config = dict(
    dataset='synthesized solo parts of chorales (CocoChorales)',
    train_examples=39062,
    spec_augment=True,
    win_length=512,
    inner_norm=False,
    width=256,
    loss='cross_entropy',
    epochs=18.2,
    final_lr_fraction=0.1,
)
Rows from block 8 of a small sound classifier, named by matrix and row number. Rows with one number belong to one neuron. Each number is 128 + 32 x the weight over its row's rms, rounded and kept within 0 to 255. All counts start at 0. Numbers have three digits each.
After each neuron's rows are labels from the 100 clips, of 14976, where the neuron reaches its largest size: "strongest on" is what is common among them; "peak on" is the class under the peak. Only what is clearly more common there than usual is listed. The data: synthesized solo parts of chorales (CocoChorales).
# gate: MLP gate (model.blocks.8.mlp.gate.weight, 768x256), inputs 0-127
# fc1: MLP up (model.blocks.8.mlp.fc1.weight, 768x256), inputs 0-127
# fc2: MLP down (model.blocks.8.mlp.fc2.weight, 256x768, transposed), outputs 0-127

gate.569:191097129120132102140133080135127122140175119168129146136155174080108134179178144099136179147137128139155115093137093099163160103130169074125129136172114106147124063172134179107124154156185121182162151101111121128110154125112165150165129102122171173150172149173153176171123072143180189192143083130132145170160156123074128113158125158161168128094154140132156159112125123165159155092099
fc1.569:219121110127101111066101101139127101072172125138085176138104079108144108121141076066091113181139095098129129133063153065173129142133097104120181050181145159095166113157122120079109149186137104107168182142089124164137224137124131112173167129105124132109107158171136117154171133119119146144146188184141117106156147124157167128182118117175103161117140105157107158152132150111101123117086
fc2.569:077119166120149136108132107132123149142114137108139148150164157124141152117162138149134130129135168111125127102190104116147114166093095162156184129123174107114101080137098171109174166151093136141135130176099147104099153141129195040152105078094150115163107140157143144091160083145160144169095107120213099085130130162142154108141081104157097198101187093098176171102140099123154081075120
strongest on: viola; note F4; note F#4; clarinet
peak on: F4

gate.7:107161135100116113084090128136118171143149162114117142151158125158075128160128143105145131180140159132132136160163165104194123157126146142150146127113152116126142123160084202085104068150083117118152172114085108162114104135151142150157146162112108113143134191164172114187110084092135135121165129116130097175112104103165128116105138174109136162037107091102130177187126044147102122117057
fc1.7:162148147089169173052122116141126158171137106107111176127136142117125188128115133076150084197113130120187174135120146166172182132112144168142115182142179077136117100138091137128095133118150128093124181162081139160157242106099128152187144141109102138154104142158062114210086110167159162121130128115228175144088152108132138070156105110117164121075167109107139154100183090139096102101117
fc2.7:116156125117078138153143118139093177126111144146189191158169135157116173167105121129136134142099212172065120108187142101112168085127103101180119138135153121162122109118126097102130181088150126157118142131132172110152144134095178120181107106074132147104087159161190114136096096193166154122166091189124133151145176145183119176159133130107163184091071070163124121120085094148174135153066
strongest on: clarinet; note D#4
peak on: D#4

gate.556:111079092143102113087095163118126129147085088091155190127110095113170136075153171072150089138138140159111134099066144147073133085110147091072182135135103065176143162173144139077094132179147117098177129126087173094152118116121127135133140153128153192126167132085134155149068100149167127113146153141107122136084136123147093157110133138051138159084070152119150111138129108124055114158156
fc1.556:079065184092158119087121118158189152141141164178151179132133146141180110166109100134150122123136136159161138127150132060131142121150162115105092142147125137115139104162133122115169154080140133180148142088084123174115170197126098109121131119138102137099115177180165116093217159141077140110118110103136110150146179147040092157183181128159109127155116104156181163142094164140116121083106
fc2.556:125163150114118109136131123183172178137063123082164093119124140134167145079183141130119123155115168079089135112089171155081133138175102151104083129084159109108167181090122133114152096097085094065127154126169131110102095103093115143116083183153101169080190088036098139086134149133094151109139172165116112182119129137164146130052059140119113078110185180193101074109163138153165078121106
strongest on: double bass; note B3
peak on: silence

gate.66:085067104182151152113085166079112140124105126130137084112105173148091077136176113123120101096069126143081149100126147187076136149140156162141128162110096142169095159145149155134132153163175136169128067199140141152139098144154140076150126058130177139143099114136082116111160069122178153132133094139110158148122153110135185111116088143137115178048080107082093160110141131135153126144103
fc1.66:193129082142121168145138087106135162107086148122167100117163152162062093124091131135054082146138098161065139104113121151112099135155110087098131164137070140101131113132123126130129048114154141114129114162114109072121179112035125201132160135139178092130132123085194122079121138156110142178171083112087042139148143120157132108106166160144126156067142138153169132144106103182085154101123
fc2.66:128131110075104106116146144168071122141174130161155192095161125040102153078146119114140157097093184206135124169084154139188157038172114147122113159103127160132068095127077139136142153132127132085113117112096165165175174146150140144121061220100089105114133109102145136183107138161141167133144108121149200110094054128106069139097073112161065087142104098098103128090132095166110106102192
strongest on: trombone; note F4; note E4; note G4
peak on: F4

gate.101:118105096116113118178146172169106059088163106119093129124107126105079191177133160105162137169139137165107179183157119115143129129096142141158171067173114096174126128127088192076107134165154111105138130115069123169068151150122113144147118168116145118095171134149135140159124111097180113097117134126141128130090082097165163179147166128144110186124162145067115098127128066174094157156176
fc1.101:129102153112189130154133095102135134106094077130124115132098181096120119082134112162082130152105092101180115075168112087069106155142155095134183190101094104136181121167142124143122098125122185176118100155190089042157127117142162084129112090125191132134113136173073122146110120161061160176120124172130142147118149156126139082158170136133135029123141154135149188100159129103138093097055
fc2.101:126142115129118112157161156144156120138097132115125076111123189152155116102077165135111104116172129135155177108123153178087054138173114126096120150149162159139098155105165108138111126090140107113106133139117047156155116132121123157137108122127108117149118150115100196038218136134161095117101125146153098130104160126148097148143118122103144179178116137138132128140157178061177130132162
strongest on: clarinet; note A#4; note A3; note B3
peak on: silence

gate.490:109150132189111142143078152102123130192155112081159103113124116098166118067122145084190127099135087165096128149125140169132106134108241103156174112115090106145132179136163199173118094172170135128095131135120108084156142157199137143168101131112155123180162133133135155084098123128122085166086104066094090125083142130153145136069142175073135169125158095154178062132096114141102115135128
fc1.490:106114149126137143133154160141129142132114142173141145103159146120130116220121103154109174106126146131124138109139107075093110113117113119139086143136143138101184113123115090135168172124107159156103139132163118115122196139094058112086155120094084080195058099153139076055169154114123154074110160086129130097153111133159107130167135142198138090124103154155170079079053144163150090115097
fc2.490:118133123101085142125168080152153139148097128102136125084172113082114142144156094093165147077132171100134127059139109086113161090173056128085042128152147108105111098070144097096109077085104068123166106149118084134126166127148090105125092111144102138100130123050129121133128113169166137168180161166166095138087114133066156151079075153124125102135162103151068114146148162153136145068099
strongest on: double bass; note B3; note C4
peak on: B3

gate.145:107156107148089159090137128130126085151127099128104108085186167110077140178154116094159159106128133136178127134120086091141135119132089116098121108082132126134115102157087127130087075136137059136125162166142111186127144143130149105130103154056121100152175098117146126065101083094174180160125086089140126110033150104100090138127081160173113172076134115110123145118154134107142139129116
fc1.145:138143183107115136141151069175077116115138094117130162105124160177209124136141122186085143183180170157130110124084135118121064098124144098119058084138147096115189155089149139141156196113074068126103162168136117131109103122065085104104103150169081103157127080157107062102070151130144172134058158048137106129131121145178115181147138119093153160171165140142186132119143120133169117132162
fc2.145:182105112147085145188169117096103128133113077093197142066097134090157123093148103088069103148104119142173122132141157137165108087077108101089126118133095116111136115134094112215139140104107092143133041095129118096115077154110116133113098131123060066117156077148134196126093041110114169088132153119083130121106118104088172091114098123147096120167084155112073077148081146075118132110157
strongest on: viola; note D4; note D#4; note E4
peak on: D4

gate.33:154155150133074110025174164167155116129142155120135135105138189085131054094101193108183095131159080127149114150112130087084098096108163169103212150188151167109160078150093202136111115143134128095166161150108118145115121162105127164192160098107092143122132133114138166102168149197198137158140150061138146128139138115119101103134161143135110181130126136155122166153156162149117131090079
fc1.33:101118069156172162141143178161092156116114137103117118141078147143155157195120108135128138095166120146170136136172135084161109149178154135160076155101119107174142164188146104119109116136215111113140156142140182104124093110114155133104119129193147094167154132134140123119146108124105107130187174144169103150133065115155151099162059150184135142085124097118153126106104052101146128111187
fc2.33:163216144152105166120061091178170142153133124168152111078139049142153094186111116140084126167128146106073111092082148113149063148104131122119086161110094180127153152107144096130142060114151116111096090177179113102084152120092051129141163035113069082104100153130096153086150150142124143132169141162093150141149099085156121122094110138114148065083213140196128093117159135061168168096161
strongest on: note G#5; violin; note F#5; note G5
peak on: G#5

gate.408:133125123145158104141132123141134152101144160080051098181154151109155111124162116123156164138117126169152158118125150127092113082162169089134214097131125100137129074127108188115131083147116149168126112128172106084131091125127171096095121137151184147130165063122145160110097058127177202119122087065143086118077112102156160074127087134105181113141063143153143193114114181151179143131127
fc1.408:209125177142139146096148129152106100147147108122137142110141189090087149146178105148130132124089128095145146122110139139141119133137133180037137114116149156124137112152167115193102148089143116174093083150172117102137121168142074077178106110172082115200087124131134170141148215162106160150147059077138168136131141160089128112135137178145084125188175148160101098064169165101165131061126
fc2.408:191107118080107100136209092149088086156145123122066137141085165128115077124152131153109159147065087123081109153138119173167139136114176170108157100113113133115101142145120156218128126085173163148106173091123084125134183181157099153152102147139089132132135093179157160178140127119161124137093111081130150167136128109091164135169151156100122194170159153114197115146123153107076117168122
strongest on: bassoon; note G3; note A3; note F#3
peak on: silence

gate.371:171113123139118132090127158136092094182159148130125103118079136177132150165113133101144106109108094147140152109161154128211184088144127165109091158119171163126174135158096173151171142211162192145127171068124147143080104177149151142080140113126166147121149149178181118109136116123171141128173124070155132154165128142139157108110127177198113146083095121151136091129134118145119169125103
fc1.371:149145119171142192206145101109135169115165098135114164119132121197109139055180051132126119133140127061078186130142157159135141196144142081129157090162077071060137096104156103103154029093054151136101156098134123157168106182158093139120092045089135133179134123158126166186128149162137108134159171189126116121131150165155141131136108127110158120077143093097114155116174148094129093135122
fc2.371:114127140132166128092109190173148130148164166227168091079097147103184185131121145139129107094120131189157184160096106169129092150146089104148115108092098148115120145170126073134131213113177108177101163115160125148130109144160128125100123150112045118128132124111140116083145121082166138118099114109165166101138125163048097113157124135121109137170152114209120109149156182157114114109170
strongest on: viola; note D#4; note D4; note C#4
peak on: silence

gate.762:117129099129149119119132135220152105103142149110129118128112123075109138156145125094164139142114084123161191149115103104124135117112144132108118143142132129163117060189127155102097142118150138115167174113109106144164113160164142125096121149064134179151103110129191128158082056177153171194174130125175106116075145111095162099132143129149146127094144196120041149128141121147082147093126
fc1.762:170132105101129134099134114129130089161138063133064135140119147092147139118120229104176103081081126109129099183121111130140106138134055112121069116147131088125060145131103100187060137140152104147160153094057114134111153108143194187151165120125114174100104180121110092116127180087164056113093142075184156158124161125080160127100142103075137134193180082134174041173103127134104143089164
fc2.762:110122148167143111136124178123119120067080150144132067202116114156113153117157159168106162170161133149045183155125147112096089104125137101112137176100129138157162125140080134076143154182171200125133140087126165089111054105118170136135149169132128161082140155169134152122120128127118132112148190136142116081155129105168153139132120117113125125094100118136089171092148104127121161139110
strongest on: viola; note F4; note G4; note F#4
peak on: F4

gate.603:146147150154154113149102128106125120134137104145203124079103134154115114112103137110150041130065112120119087112116085173175152173114174131150143145120106148101108143173132127153113087181132111076098165082112164100145121127167166152196140122071196135149159169154138152135107147079085091152134127124128139180125122178125156096115144078114116137164102103115127150124169131120135159153138
fc1.603:133143137081087128137207095132183149113052134122155071087160164092121147148208080104120146152105207085172121073156146108143120112209053119097019154140169124105141115077102114116125101088097061114161100150139119124123139066051138109132126121129104113079100107088100119111151155146137190138168146140131144148142112144102154130119089081169153093149122137109083115121145158153168150096118
fc2.603:126134078054093139143178088168127122143122131070086119159115155090114124157179177130132172148172147131135144098180137070120165124154069169115102187169142112122146142114135148099122113184159143156178126123105101164144155119101154137097109156157110194107147118115082129139145099167099102160175156148136066171161152112137160137133155142136166146077176133108133142158153114162105137085100
strongest on: double bass; note A#3; note A3
peak on: A#3

gate.699:105100121107174168171150153118070147119159131175110124130130150128152137144065123128135156130128128174151171178121144157163152092129096108132163113201132103127101148149148135152159120066129134153082121167081072118210161098136132125186080141138141118162088146144127148156096091112255112130149103120140132142091177128101124165168149147126137171163121073093177129157109150134107134181086
fc1.699:111106101140143132123121134126101139127168151168076128219166116115135126144129165150123162108143104154128186162130118149138082122128077105116117154069050149117059104110151062121104150110179155187146136108127105162161125129117175148079165133123087165151116073122110123140141100120070113110137132114146139077152208105116150100180176211148160119154190148132139136205084129180116124139139
fc2.699:195188079109109131093160070111165130184167143061099096138142100153126078111121181131106127117115091082086112094178116138162147183115125159138074144208166154120098149073148129161110058157130159132155129080098146120129149110189166130080153096117181143163127134154138102127160152149121091087177128126152077110144139123146175060158177076097188130118132087116162138149152123124100148106114
strongest on: trombone; note F#4; note G#4; note F4
peak on: F#4

gate.363:156090101132098110110141145131103181156144174150148172131118121097176143116110143070112130095101139169128123154132148155147222089148130088120113077163165130108165108093131145157162094132161166129142136119123109109173145118091105151083098132107125186125103155076152130149087108109139114124170088106096119147140116132063122129134119120201139096157125130166091066078130132105111096211138
fc1.363:156152131080101208085113107156163079169075114097124174134118106152126136105124099134160120143155120083162141146119166113106121130142097179156063142180173078142131202153135142157178203085096108125129158138148113199124163181150151145164135156111130131155096138115163106110139082131169099154101144134159152116143168143123093119149152150142106156124164120166147095164152104091121092095160
fc2.363:129092137163160055208100172155121115085135110168107121163137195147119148155123121152142085177160127128142209190154122126202121132130133134147141120102120117153173140153084090102122174113073140147111124128170070135107098077078141173191124096137124124119175133114110175117133171078110165129088103135166141098137145172064125133172104118092061108144104132154129140121136082103111119132150
strongest on: trombone; note G#4; note F#4
peak on: silence; G#4

gate.487:131169145138085123141161099162154110158115109109190064096116122133056097186212197105105090184061178093105093137145087141182121203134129129118103184140113139098109103090113114173102101180142089115069133133122156141146128105139140179167161067067128148125133156126109165130130164106131158187121123137101135136136108145171165099135114099132123100165181096102092134108189139089159151152144
fc1.487:121106133140177094094031150118148142142158136121114187133155078129207167081078101104183141076216086207100124153082163143088128101086159096132167056126105115152140140168158139104169144121121153126151137109151114113103119153136097105120117185196146108113199105135158122126084104138105112087095137128124110101139145117110068137128154147104107132103131155176182098150094108150074088130119
fc2.487:156092146143135130062081091053076136083184118144098165132149122122148114132085068177138134075108088149115106112070124147173171082085122157176159089062130143076090075137084104131159125120080142145092131140117154060116178119167105097129168112147142067132083142160127046164093151166130090080176160095168153113160084177098111093118169138145147086153137111127122089115107112166119126122138
strongest on: bassoon; note C4; note D4; note D#4
peak on: C4

gate.493:100117100098136034109126091166133074116177134122061146129135123094153183139115137115129188125196103225126160173083159084125140098112127167133142056179177099186120080131111157120123154142146116127132125134135109213106100138164074130093032143152066117129132108126165144140133051110206111130109119119150125102093104062124094167136109138139072182115168131109116144115127111170105082168167
fc1.493:115134167145143148124101103123115222116081150094118165162180120157113101097130072141117169138126151105158097142162106093123128117159167145157110146077074080070140121117126171134151103108061136119149125197209126087146127114132118095133112108171156137177130107103114096132124151180092130137120121182149090105202119109143115080062116127123166105102125117171142133119112054103149143115121
fc2.493:106117093139115121120103106147111142131131121106157155131106155183128141097102102133068059136107068083120056102140098133113131164104164141147135144106144133112106129139103131152151100143123154096117108124106124109122100132094166097117117067110216144138113142176125152096134174141029097130116174179111097103139103195158099129086076086140122153093060121117142196118112126088186108165131
strongest on: clarinet; note B3; note A3; note C4
peak on: A3; B3

gate.711:128108175146153112126154121089142120148109171115167106165061121138164137135117170137137138157121132132163165145147160181100118123178110131116128186103099140149172109175090120115183152141108190192099124129148146141102109140098134144096081113144125093157111153128202147143166113110130168132124101098099131137137172118159085144130106179146096028157139143151100086123059143102109130126103
fc1.711:088160178150108231143202119124130092144161129160146139166113137160139069099138150167110156182169107126102148099145208092110091144119118113163129153127127155167142115128122111077130114148125124168170153179159203132112161093176151180115182131123113118128151151104154184074185195152089128111128107152135166166093103046163130186127124096169150141051123113197118152128135102072141095138124
fc2.711:158148137104117073114144149107106158182142140080171148154107119210150119131160136144082127109089151118146150133152164173152121148077226153154161104138138117097142118122151160200143119144117167114093170142134127113176129184129109112112127151105122147165121122145104135108127136133164078091080032152110081160101157141141142133108100122108108126111093095148134113085093103112146100155151
strongest on: violin; note A4
peak on: A4

gate.113:133136155169113121162154151131135133157099097136128103083160145138081079102171132085132089182118107106104104103185098100141090178150250141103191108106165176111142153062149135176142088129103080172154113162147093126152139141105036157148112031102156126113141144150108149175130148127100140182138069128147132183103101161117114096130136131158119133158130086147102125152161133120150097120099
fc1.113:155137151117113146121184162137137096164091125165170080079160190168057075131174079069090087172076120072161121090123150102170102101197133158108141179125185212130184106129102145197113150159134119137123121147126111150131157166074069175124116110085157095153084139113114150167162167129129132180167105145139163142135116141171115106134066162137099133182170147136128111104227145108144133082106
fc2.113:159164115088124108145115138187200179173162144108168134131121161112110111098102173069130077108121145129134129157129140160150160179173146112174081135161130139088124191088188154150122094119107106047169170132119113147200108121127155120130089118111162186140158123112124113159149177084111159108110131148111160097142194154075145133116156090088177111168141167151187135149135151122127104141114
strongest on: note G#5; violin; note G5; note A#5
peak on: G#5

gate.246:126135113132098118145102123105104141117157156153145120148087131146088102196123143148177158166151204176114141129148089113143153175079138093157121191124134101142174172134139207087105123176149102172204128155089180130137154127113159114176165129137158164078191173123155110190109125153151198146107156134114107127087137111107130149121112105100155128064073147125145135179151097131172180093074
fc1.246:126140108090112190145111131106133120080145118099158144101108108112102147117103120114082090164109115204089132173129154159149154088125134078185129124159126036130133141120140118132134090075114146083132185159137120124130140126102150143114125133140114198138180161095152115152058148134154140129146136197061133123119167075139150085121169110044198074145119131118171102124168161125097164134117
fc2.246:109150069125117130103122129115184064176120082152125146095177126107101169106206091097138148072121122085098156104114122114048083107147073071129128145144108144117037084123103075105118186099100090166189119128093114161178108110165113124064102144108131149107170130112131127131076078133211133092125181136129134081087140157137125148109161125150160172124122149139099120165138113127158148088103
strongest on: clarinet; note F#4; note F4; note C#4
peak on: F#4; F4

gate.270:124138172163170153102122135130171179089196195160103088204133175156105123098145145150083122153105128150173133135173144156192165145198166109159142146122129132135135123115130130166176095114101173161090146120167128119152120108094157070089107115124153134161127109130212105104135134167141197098161101131117164134169181173136107111172106119164209108177105199162181184097086141166205088159073
fc1.270:142150177117123121116163107066111110118151091132095104086149073102101113169137077147130165122106139159146115070141122138147162106123123136130121115112139099082164124104066076103127126127123106155053100127126137121099113079151082103121133110133104020085141180185103120131127109145092108118149124136165113149136051156104135087097127128146103067122109088118114130150179106149103177110113
fc2.270:126123179149168114142158097094126089117185095138109053139185073132108123147150126162118150134132129157146091105205098113123151132113117122188163110150122198125142101129081112136124156127128158142147124180134158077107162126146145127120150141139156090123156162184152136153096123130157159138086082073142148078140105113151184092179182141138127115158097131088122153121157099109092139099077
strongest on: violin; note B4; note A#4; note C#5
peak on: B4; A#4

gate.701:144134068123134117138179110134166090147135090164153100115128109116060112191143157130128135110089168061147099115126084124178123142125100104189097128184139180136065117087141088146070123151162076109134115152089120176156157061146170166170178094102108154128085144107099138145172106113201090145147098124118170173112128077147198109173147062102161146155159089064084149155175138131135160142131
fc1.701:146113207155109123150136113160128126107096116120184074116124151141069127099217127132088069231081164080145111155154135130174119131185112175092059163065120124126129127118111145140148105124131105138123137119126115115093095160076170149136157086107141144105193143147100156105127188117062207177106165124104136107137119166128134117097064134117117139145103152144059179132185121081143137116131
fc2.701:060120105112075149168176115120108114099088119126126131163104106136054117173190147125112172182125135110109118102187137056074133124142094087123120195142114097136141115085103130082151101194178144142143084129111145154126131086079156126123142137090178159092135135120111139157067067141073146172144151196105117131139113122177167136133115116157119166043104124063096155133130082126119159131059
strongest on: bassoon; note C#4; note C4; note G#3
peak on: C#4; C4

gate.282:113083123156065067064121098204129119192164124092118103114092089101092085117145129057116110145153100117081098124152104092105148049128127137098160009134162090151151128114065155126140137073150102153112176114062096145105165125092120135117103120126138098060140126105095134120166060121126134127141137107108166165151068120094125152166076138173117136140134162138100108138078171153087110141113
fc1.282:137124177140115168131163176180132100142178117148178161119134134084113171204154170105114108153079147166146116130109115119158131129146094154101088062067150082135147130125125138216180120124126090171154146110121085091129159170129095165114127125142107128123161105173146138157126175127117114129194137166177097127151137116112083130125151162149132117236193113193158092150067147117119164112107
fc2.282:100091079142111132092144162142107048122132133177172094148100107098108158128148136123158124121129049143084155131123104094159154124132131053113139127123096114141073130126097090149104093167223108132132120075104093141110131101162173164011110162128138122110130149193146186078126048098141119116170137143110165147117113114138131098129140090081174130142158124099096145148093118165130160169150
strongest on: bassoon; note C4; note C#4; note D4
peak on: C4; C#4

gate.689:144107107175159112157105118097114128135138089109232167112159071155127106139131123152189111083098136110090067124126084177202142149112150152173143113145111185090079139110147134172139101172121061102153158102110092098153127134171159127186152112128197138158147135139115156201081161140130106141139137110131123125132105173098188115137183078104147146132131086106114101140135141143095185146139
fc1.689:134117075115093124104158126175163108176159118136136107161169154100106119121127123101109185102094170112130082098130128104096141087174080136121030115128114109129142139056113140105154141098119111089196085156142088172116185077055128117162101182144084110093124136093135107129135152132169151057146159165088111061115127100115130151101127112146109114103124138120123100147139103206101072117123
fc2.689:143137148118181114137178137100140115136121094148079079159181170122144108161117157191139147128204136168163157115132170114187141097133090192156142131143141163113159162119161108121141163093169139163123157151152112125151151082138075156124095213187064116119138135125095127134176104138206107134141090128149157191129141106144133132184164138117154128173176139132146159134163142112142133119122
strongest on: double bass; note C#4; note C4
peak on: C#4

gate.470:124152123168107101113187090144106093088114100118148096083129118101030118152164185153135122097098185131104088123174083134145141145179148120147097100135147154097079080086093117144116060136130070138122146171164119102155139075118139170163104083067129144112135180130117141156183163157157139166119124107095154146119097152148142130119120112171146090136134093117071127102148121106165128122156
fc1.470:071112100160114123102068146077122153117134132115101179159151131118221142125129088204176204099216151150100102147112160102112125104049153107166153067141143110170109148114154134127188145115145106120144086131136113110141087135128102033104115136175112073116129101130153102123135105188155098028117160163104066120153139103120148160158165117109111150050106112137182129152077108154104082164100
fc2.470:104087166165174139131107145081105087086147108163055107124159147130141110124058094209115138113129068145167113105114100149133102096090151146148201075116161173119111090189117115153130162099115159135074105139114117089110160144185133101166133135135139081169071156194157120084115140153189078108106073098191157130093127154145108120166170117122126131173098106077171171088104128128141094109125
strongest on: bassoon; note G#3; note C4; note A#3
peak on: G#3

gate.74:135115143156142072184081178151112146127148155101131136092111100098150150110145138103172101164126111181079141143119096192087138076128131057174172120144113104168133101153108148139129158137221125158097161148155157146118172125123126182133128073096137141102183152128154122111076060140148165163115137133102129099112065154091133140086127145070143115123075159161117120101172179137159135154134
fc1.74:086119058125142147150125124149110103094142154132127151142063112116142163123144192139138142075104124127131144102139134180090174093079118106076121129122116148176144138127097122154136166137131138080136091088136108082187116081171189108152111179066121125155153125136103149143089125165125129104159168170105091126147065141107134170078084146054123153143039111136108126125123138102054101122109
fc2.74:151127083135103116145087115062125148159149152123123140137140068157146115123113090114128189125152141126052162143120166111094105130059096091184155073105077171167092136108159166182151136139169167111074118131097112088167078146134120085118177050105114130121097160110160070149129068101134096153109129144071141152169142097134182105125172174138164162101110123157132122167075137076132146134111
strongest on: double bass; note A#3
peak on: silence

gate.577:157097140073124122131140136126115121162115132151165049091076141143122141097107103102120076081017095073138151106126115087093110086103130087103157113093181180127142149163092174108129067162088096146144128082070059130133121128108097136100143041084126115081072111148133113094167079117144104125105156070145101176127100106091108115108101113163120109146109137138100060103056178149158122094082
fc1.577:099119177179152213162132137167117156075156123151141155127200108062140046144118162172110096158199137120111126118184160097153175146157105169120126139123177125163125067103136084095092133114141083156135128104111131089130202169143114141196126060132162152115189115108132133141128112185118176146132055169111179126092177118121118055213159152140151115103143150125122185147150151112115118088145
fc2.577:121143130157126170133099208132190205120100240146182092124187147164128155125113111092130136147117183076158207150142167106073104092111181100124124138096138172124142139173185157108107181129144174100131147128139099126144096132130110119103163164121083136120098115083174131114169134123129148135200170127165116096140154096141142121124136146150140096128181155186105093132095131163067164129099
strongest on: clarinet; note D#4; note F4
peak on: D#4; F4

gate.423:111111123139106043089161107142075121147124116075134172101172147118095193159144065158150144117109115133073151168068110110118131125091095133173100076135092089167099055145116151169191160114099099159117138091130080143115106116174107115104138059077156071145126080100126135186093063067134156131114174135070113105127059156078108152110081130162078117070130107166139111168143110198107141126145
fc1.423:145125059127120094114179095138071189155083089089120148148204133118160134144125113107121176116151170152156143136121127135068140057133090171132114143151130128103094138144198159151105170086103118106136111143138065122168155121159164101103168138125146124166121084134114100191102103116149133140100126068135063101177111113132136111092192120054076134165163126150194139161161110145114175138128
fc2.423:100079093107107172150124146116088115134181121145174158139133166083115118123134135096102143114171090168182173103111150125171122060104147126131140141093135115150105109126214156146095164147166187132114126135094076140156176113119153134087111118152109131183055097171131094163153071127135079105157121132141102123109140112140146177119121169139131171108132103061143149192087110177083168163122
strongest on: double bass; viola
peak on: silence

gate.411:102141158099145103101130089123102154187242150130142144079163109142124148185142175098164180071132121148158070133157076134162195142156072092148090168159171145101099070124152135153140110147129043162148157177130120135146187103236153165146135107128133177170136116152173115154100150071143127177119118064156077099103155170103159114123129148148102112167131082122178129120135139199117124107136
fc1.411:176121087078159126080180157146189124078117152098126142168099111048143119096133130109137085127140099103133114163076109151112135164122137101102154108154109092142111063140130159113130149164128125095150132118104183065112134135105150098102158147090176154148150150076144075134120133139155178161137138164152162125145133069106083128146169076085140108148143196173132137142183169100166110051151
fc2.411:139149129110149059142091115095162102129128083096178147106132104143112149123154106075127110088094171144146093127137120100115166149121172061134142130119133114115170113135092143119114122147090140064137167172193198141112095151126121090161110120122154119111216162130122143168082167060114131119064140107141135116166075146142159161065118145110077085130064135158123118119171115097120136150053
strongest on: clarinet; note D#4; note F4; note F#4
peak on: D#4

gate.575:204135103102210087119122078199121101188124148179098114107132176134108158156127121115163141131121127175222111180079078122189155116173085100157085082146139108144105099177101156119108155107104132112134173118143113179098158054156173150183096120129118162161088116118141123154070118066185151130097115141138158142124130096108134108148081094187129145167123082126141171103151125163127066082159
fc1.575:143129077075120140116147137097121130072158124072086123146146192095135091110127118142052128106066129181115135068106157114044111118107148131124137159117165106100182153159148143123117115148141156110112127177113167069124085111130092077066148237130058153139140096115062154058149128099173100140183106110123106189111092071194150120150127166081157154129131148117110094117099124207136137127129
fc2.575:154116145142138093106122096066087128073168147137112121127182131181130082095128129176132188140136094134111127134131136159174155086178164168114156095171117196108135167117076149149132121111109129096110150146090104109109149173175132107140105165174126113148147076146099146124097186136158166096126084099150128127118133126086162111137152170105144130138127143120144126102118169169093073110130
strongest on: viola
peak on: silence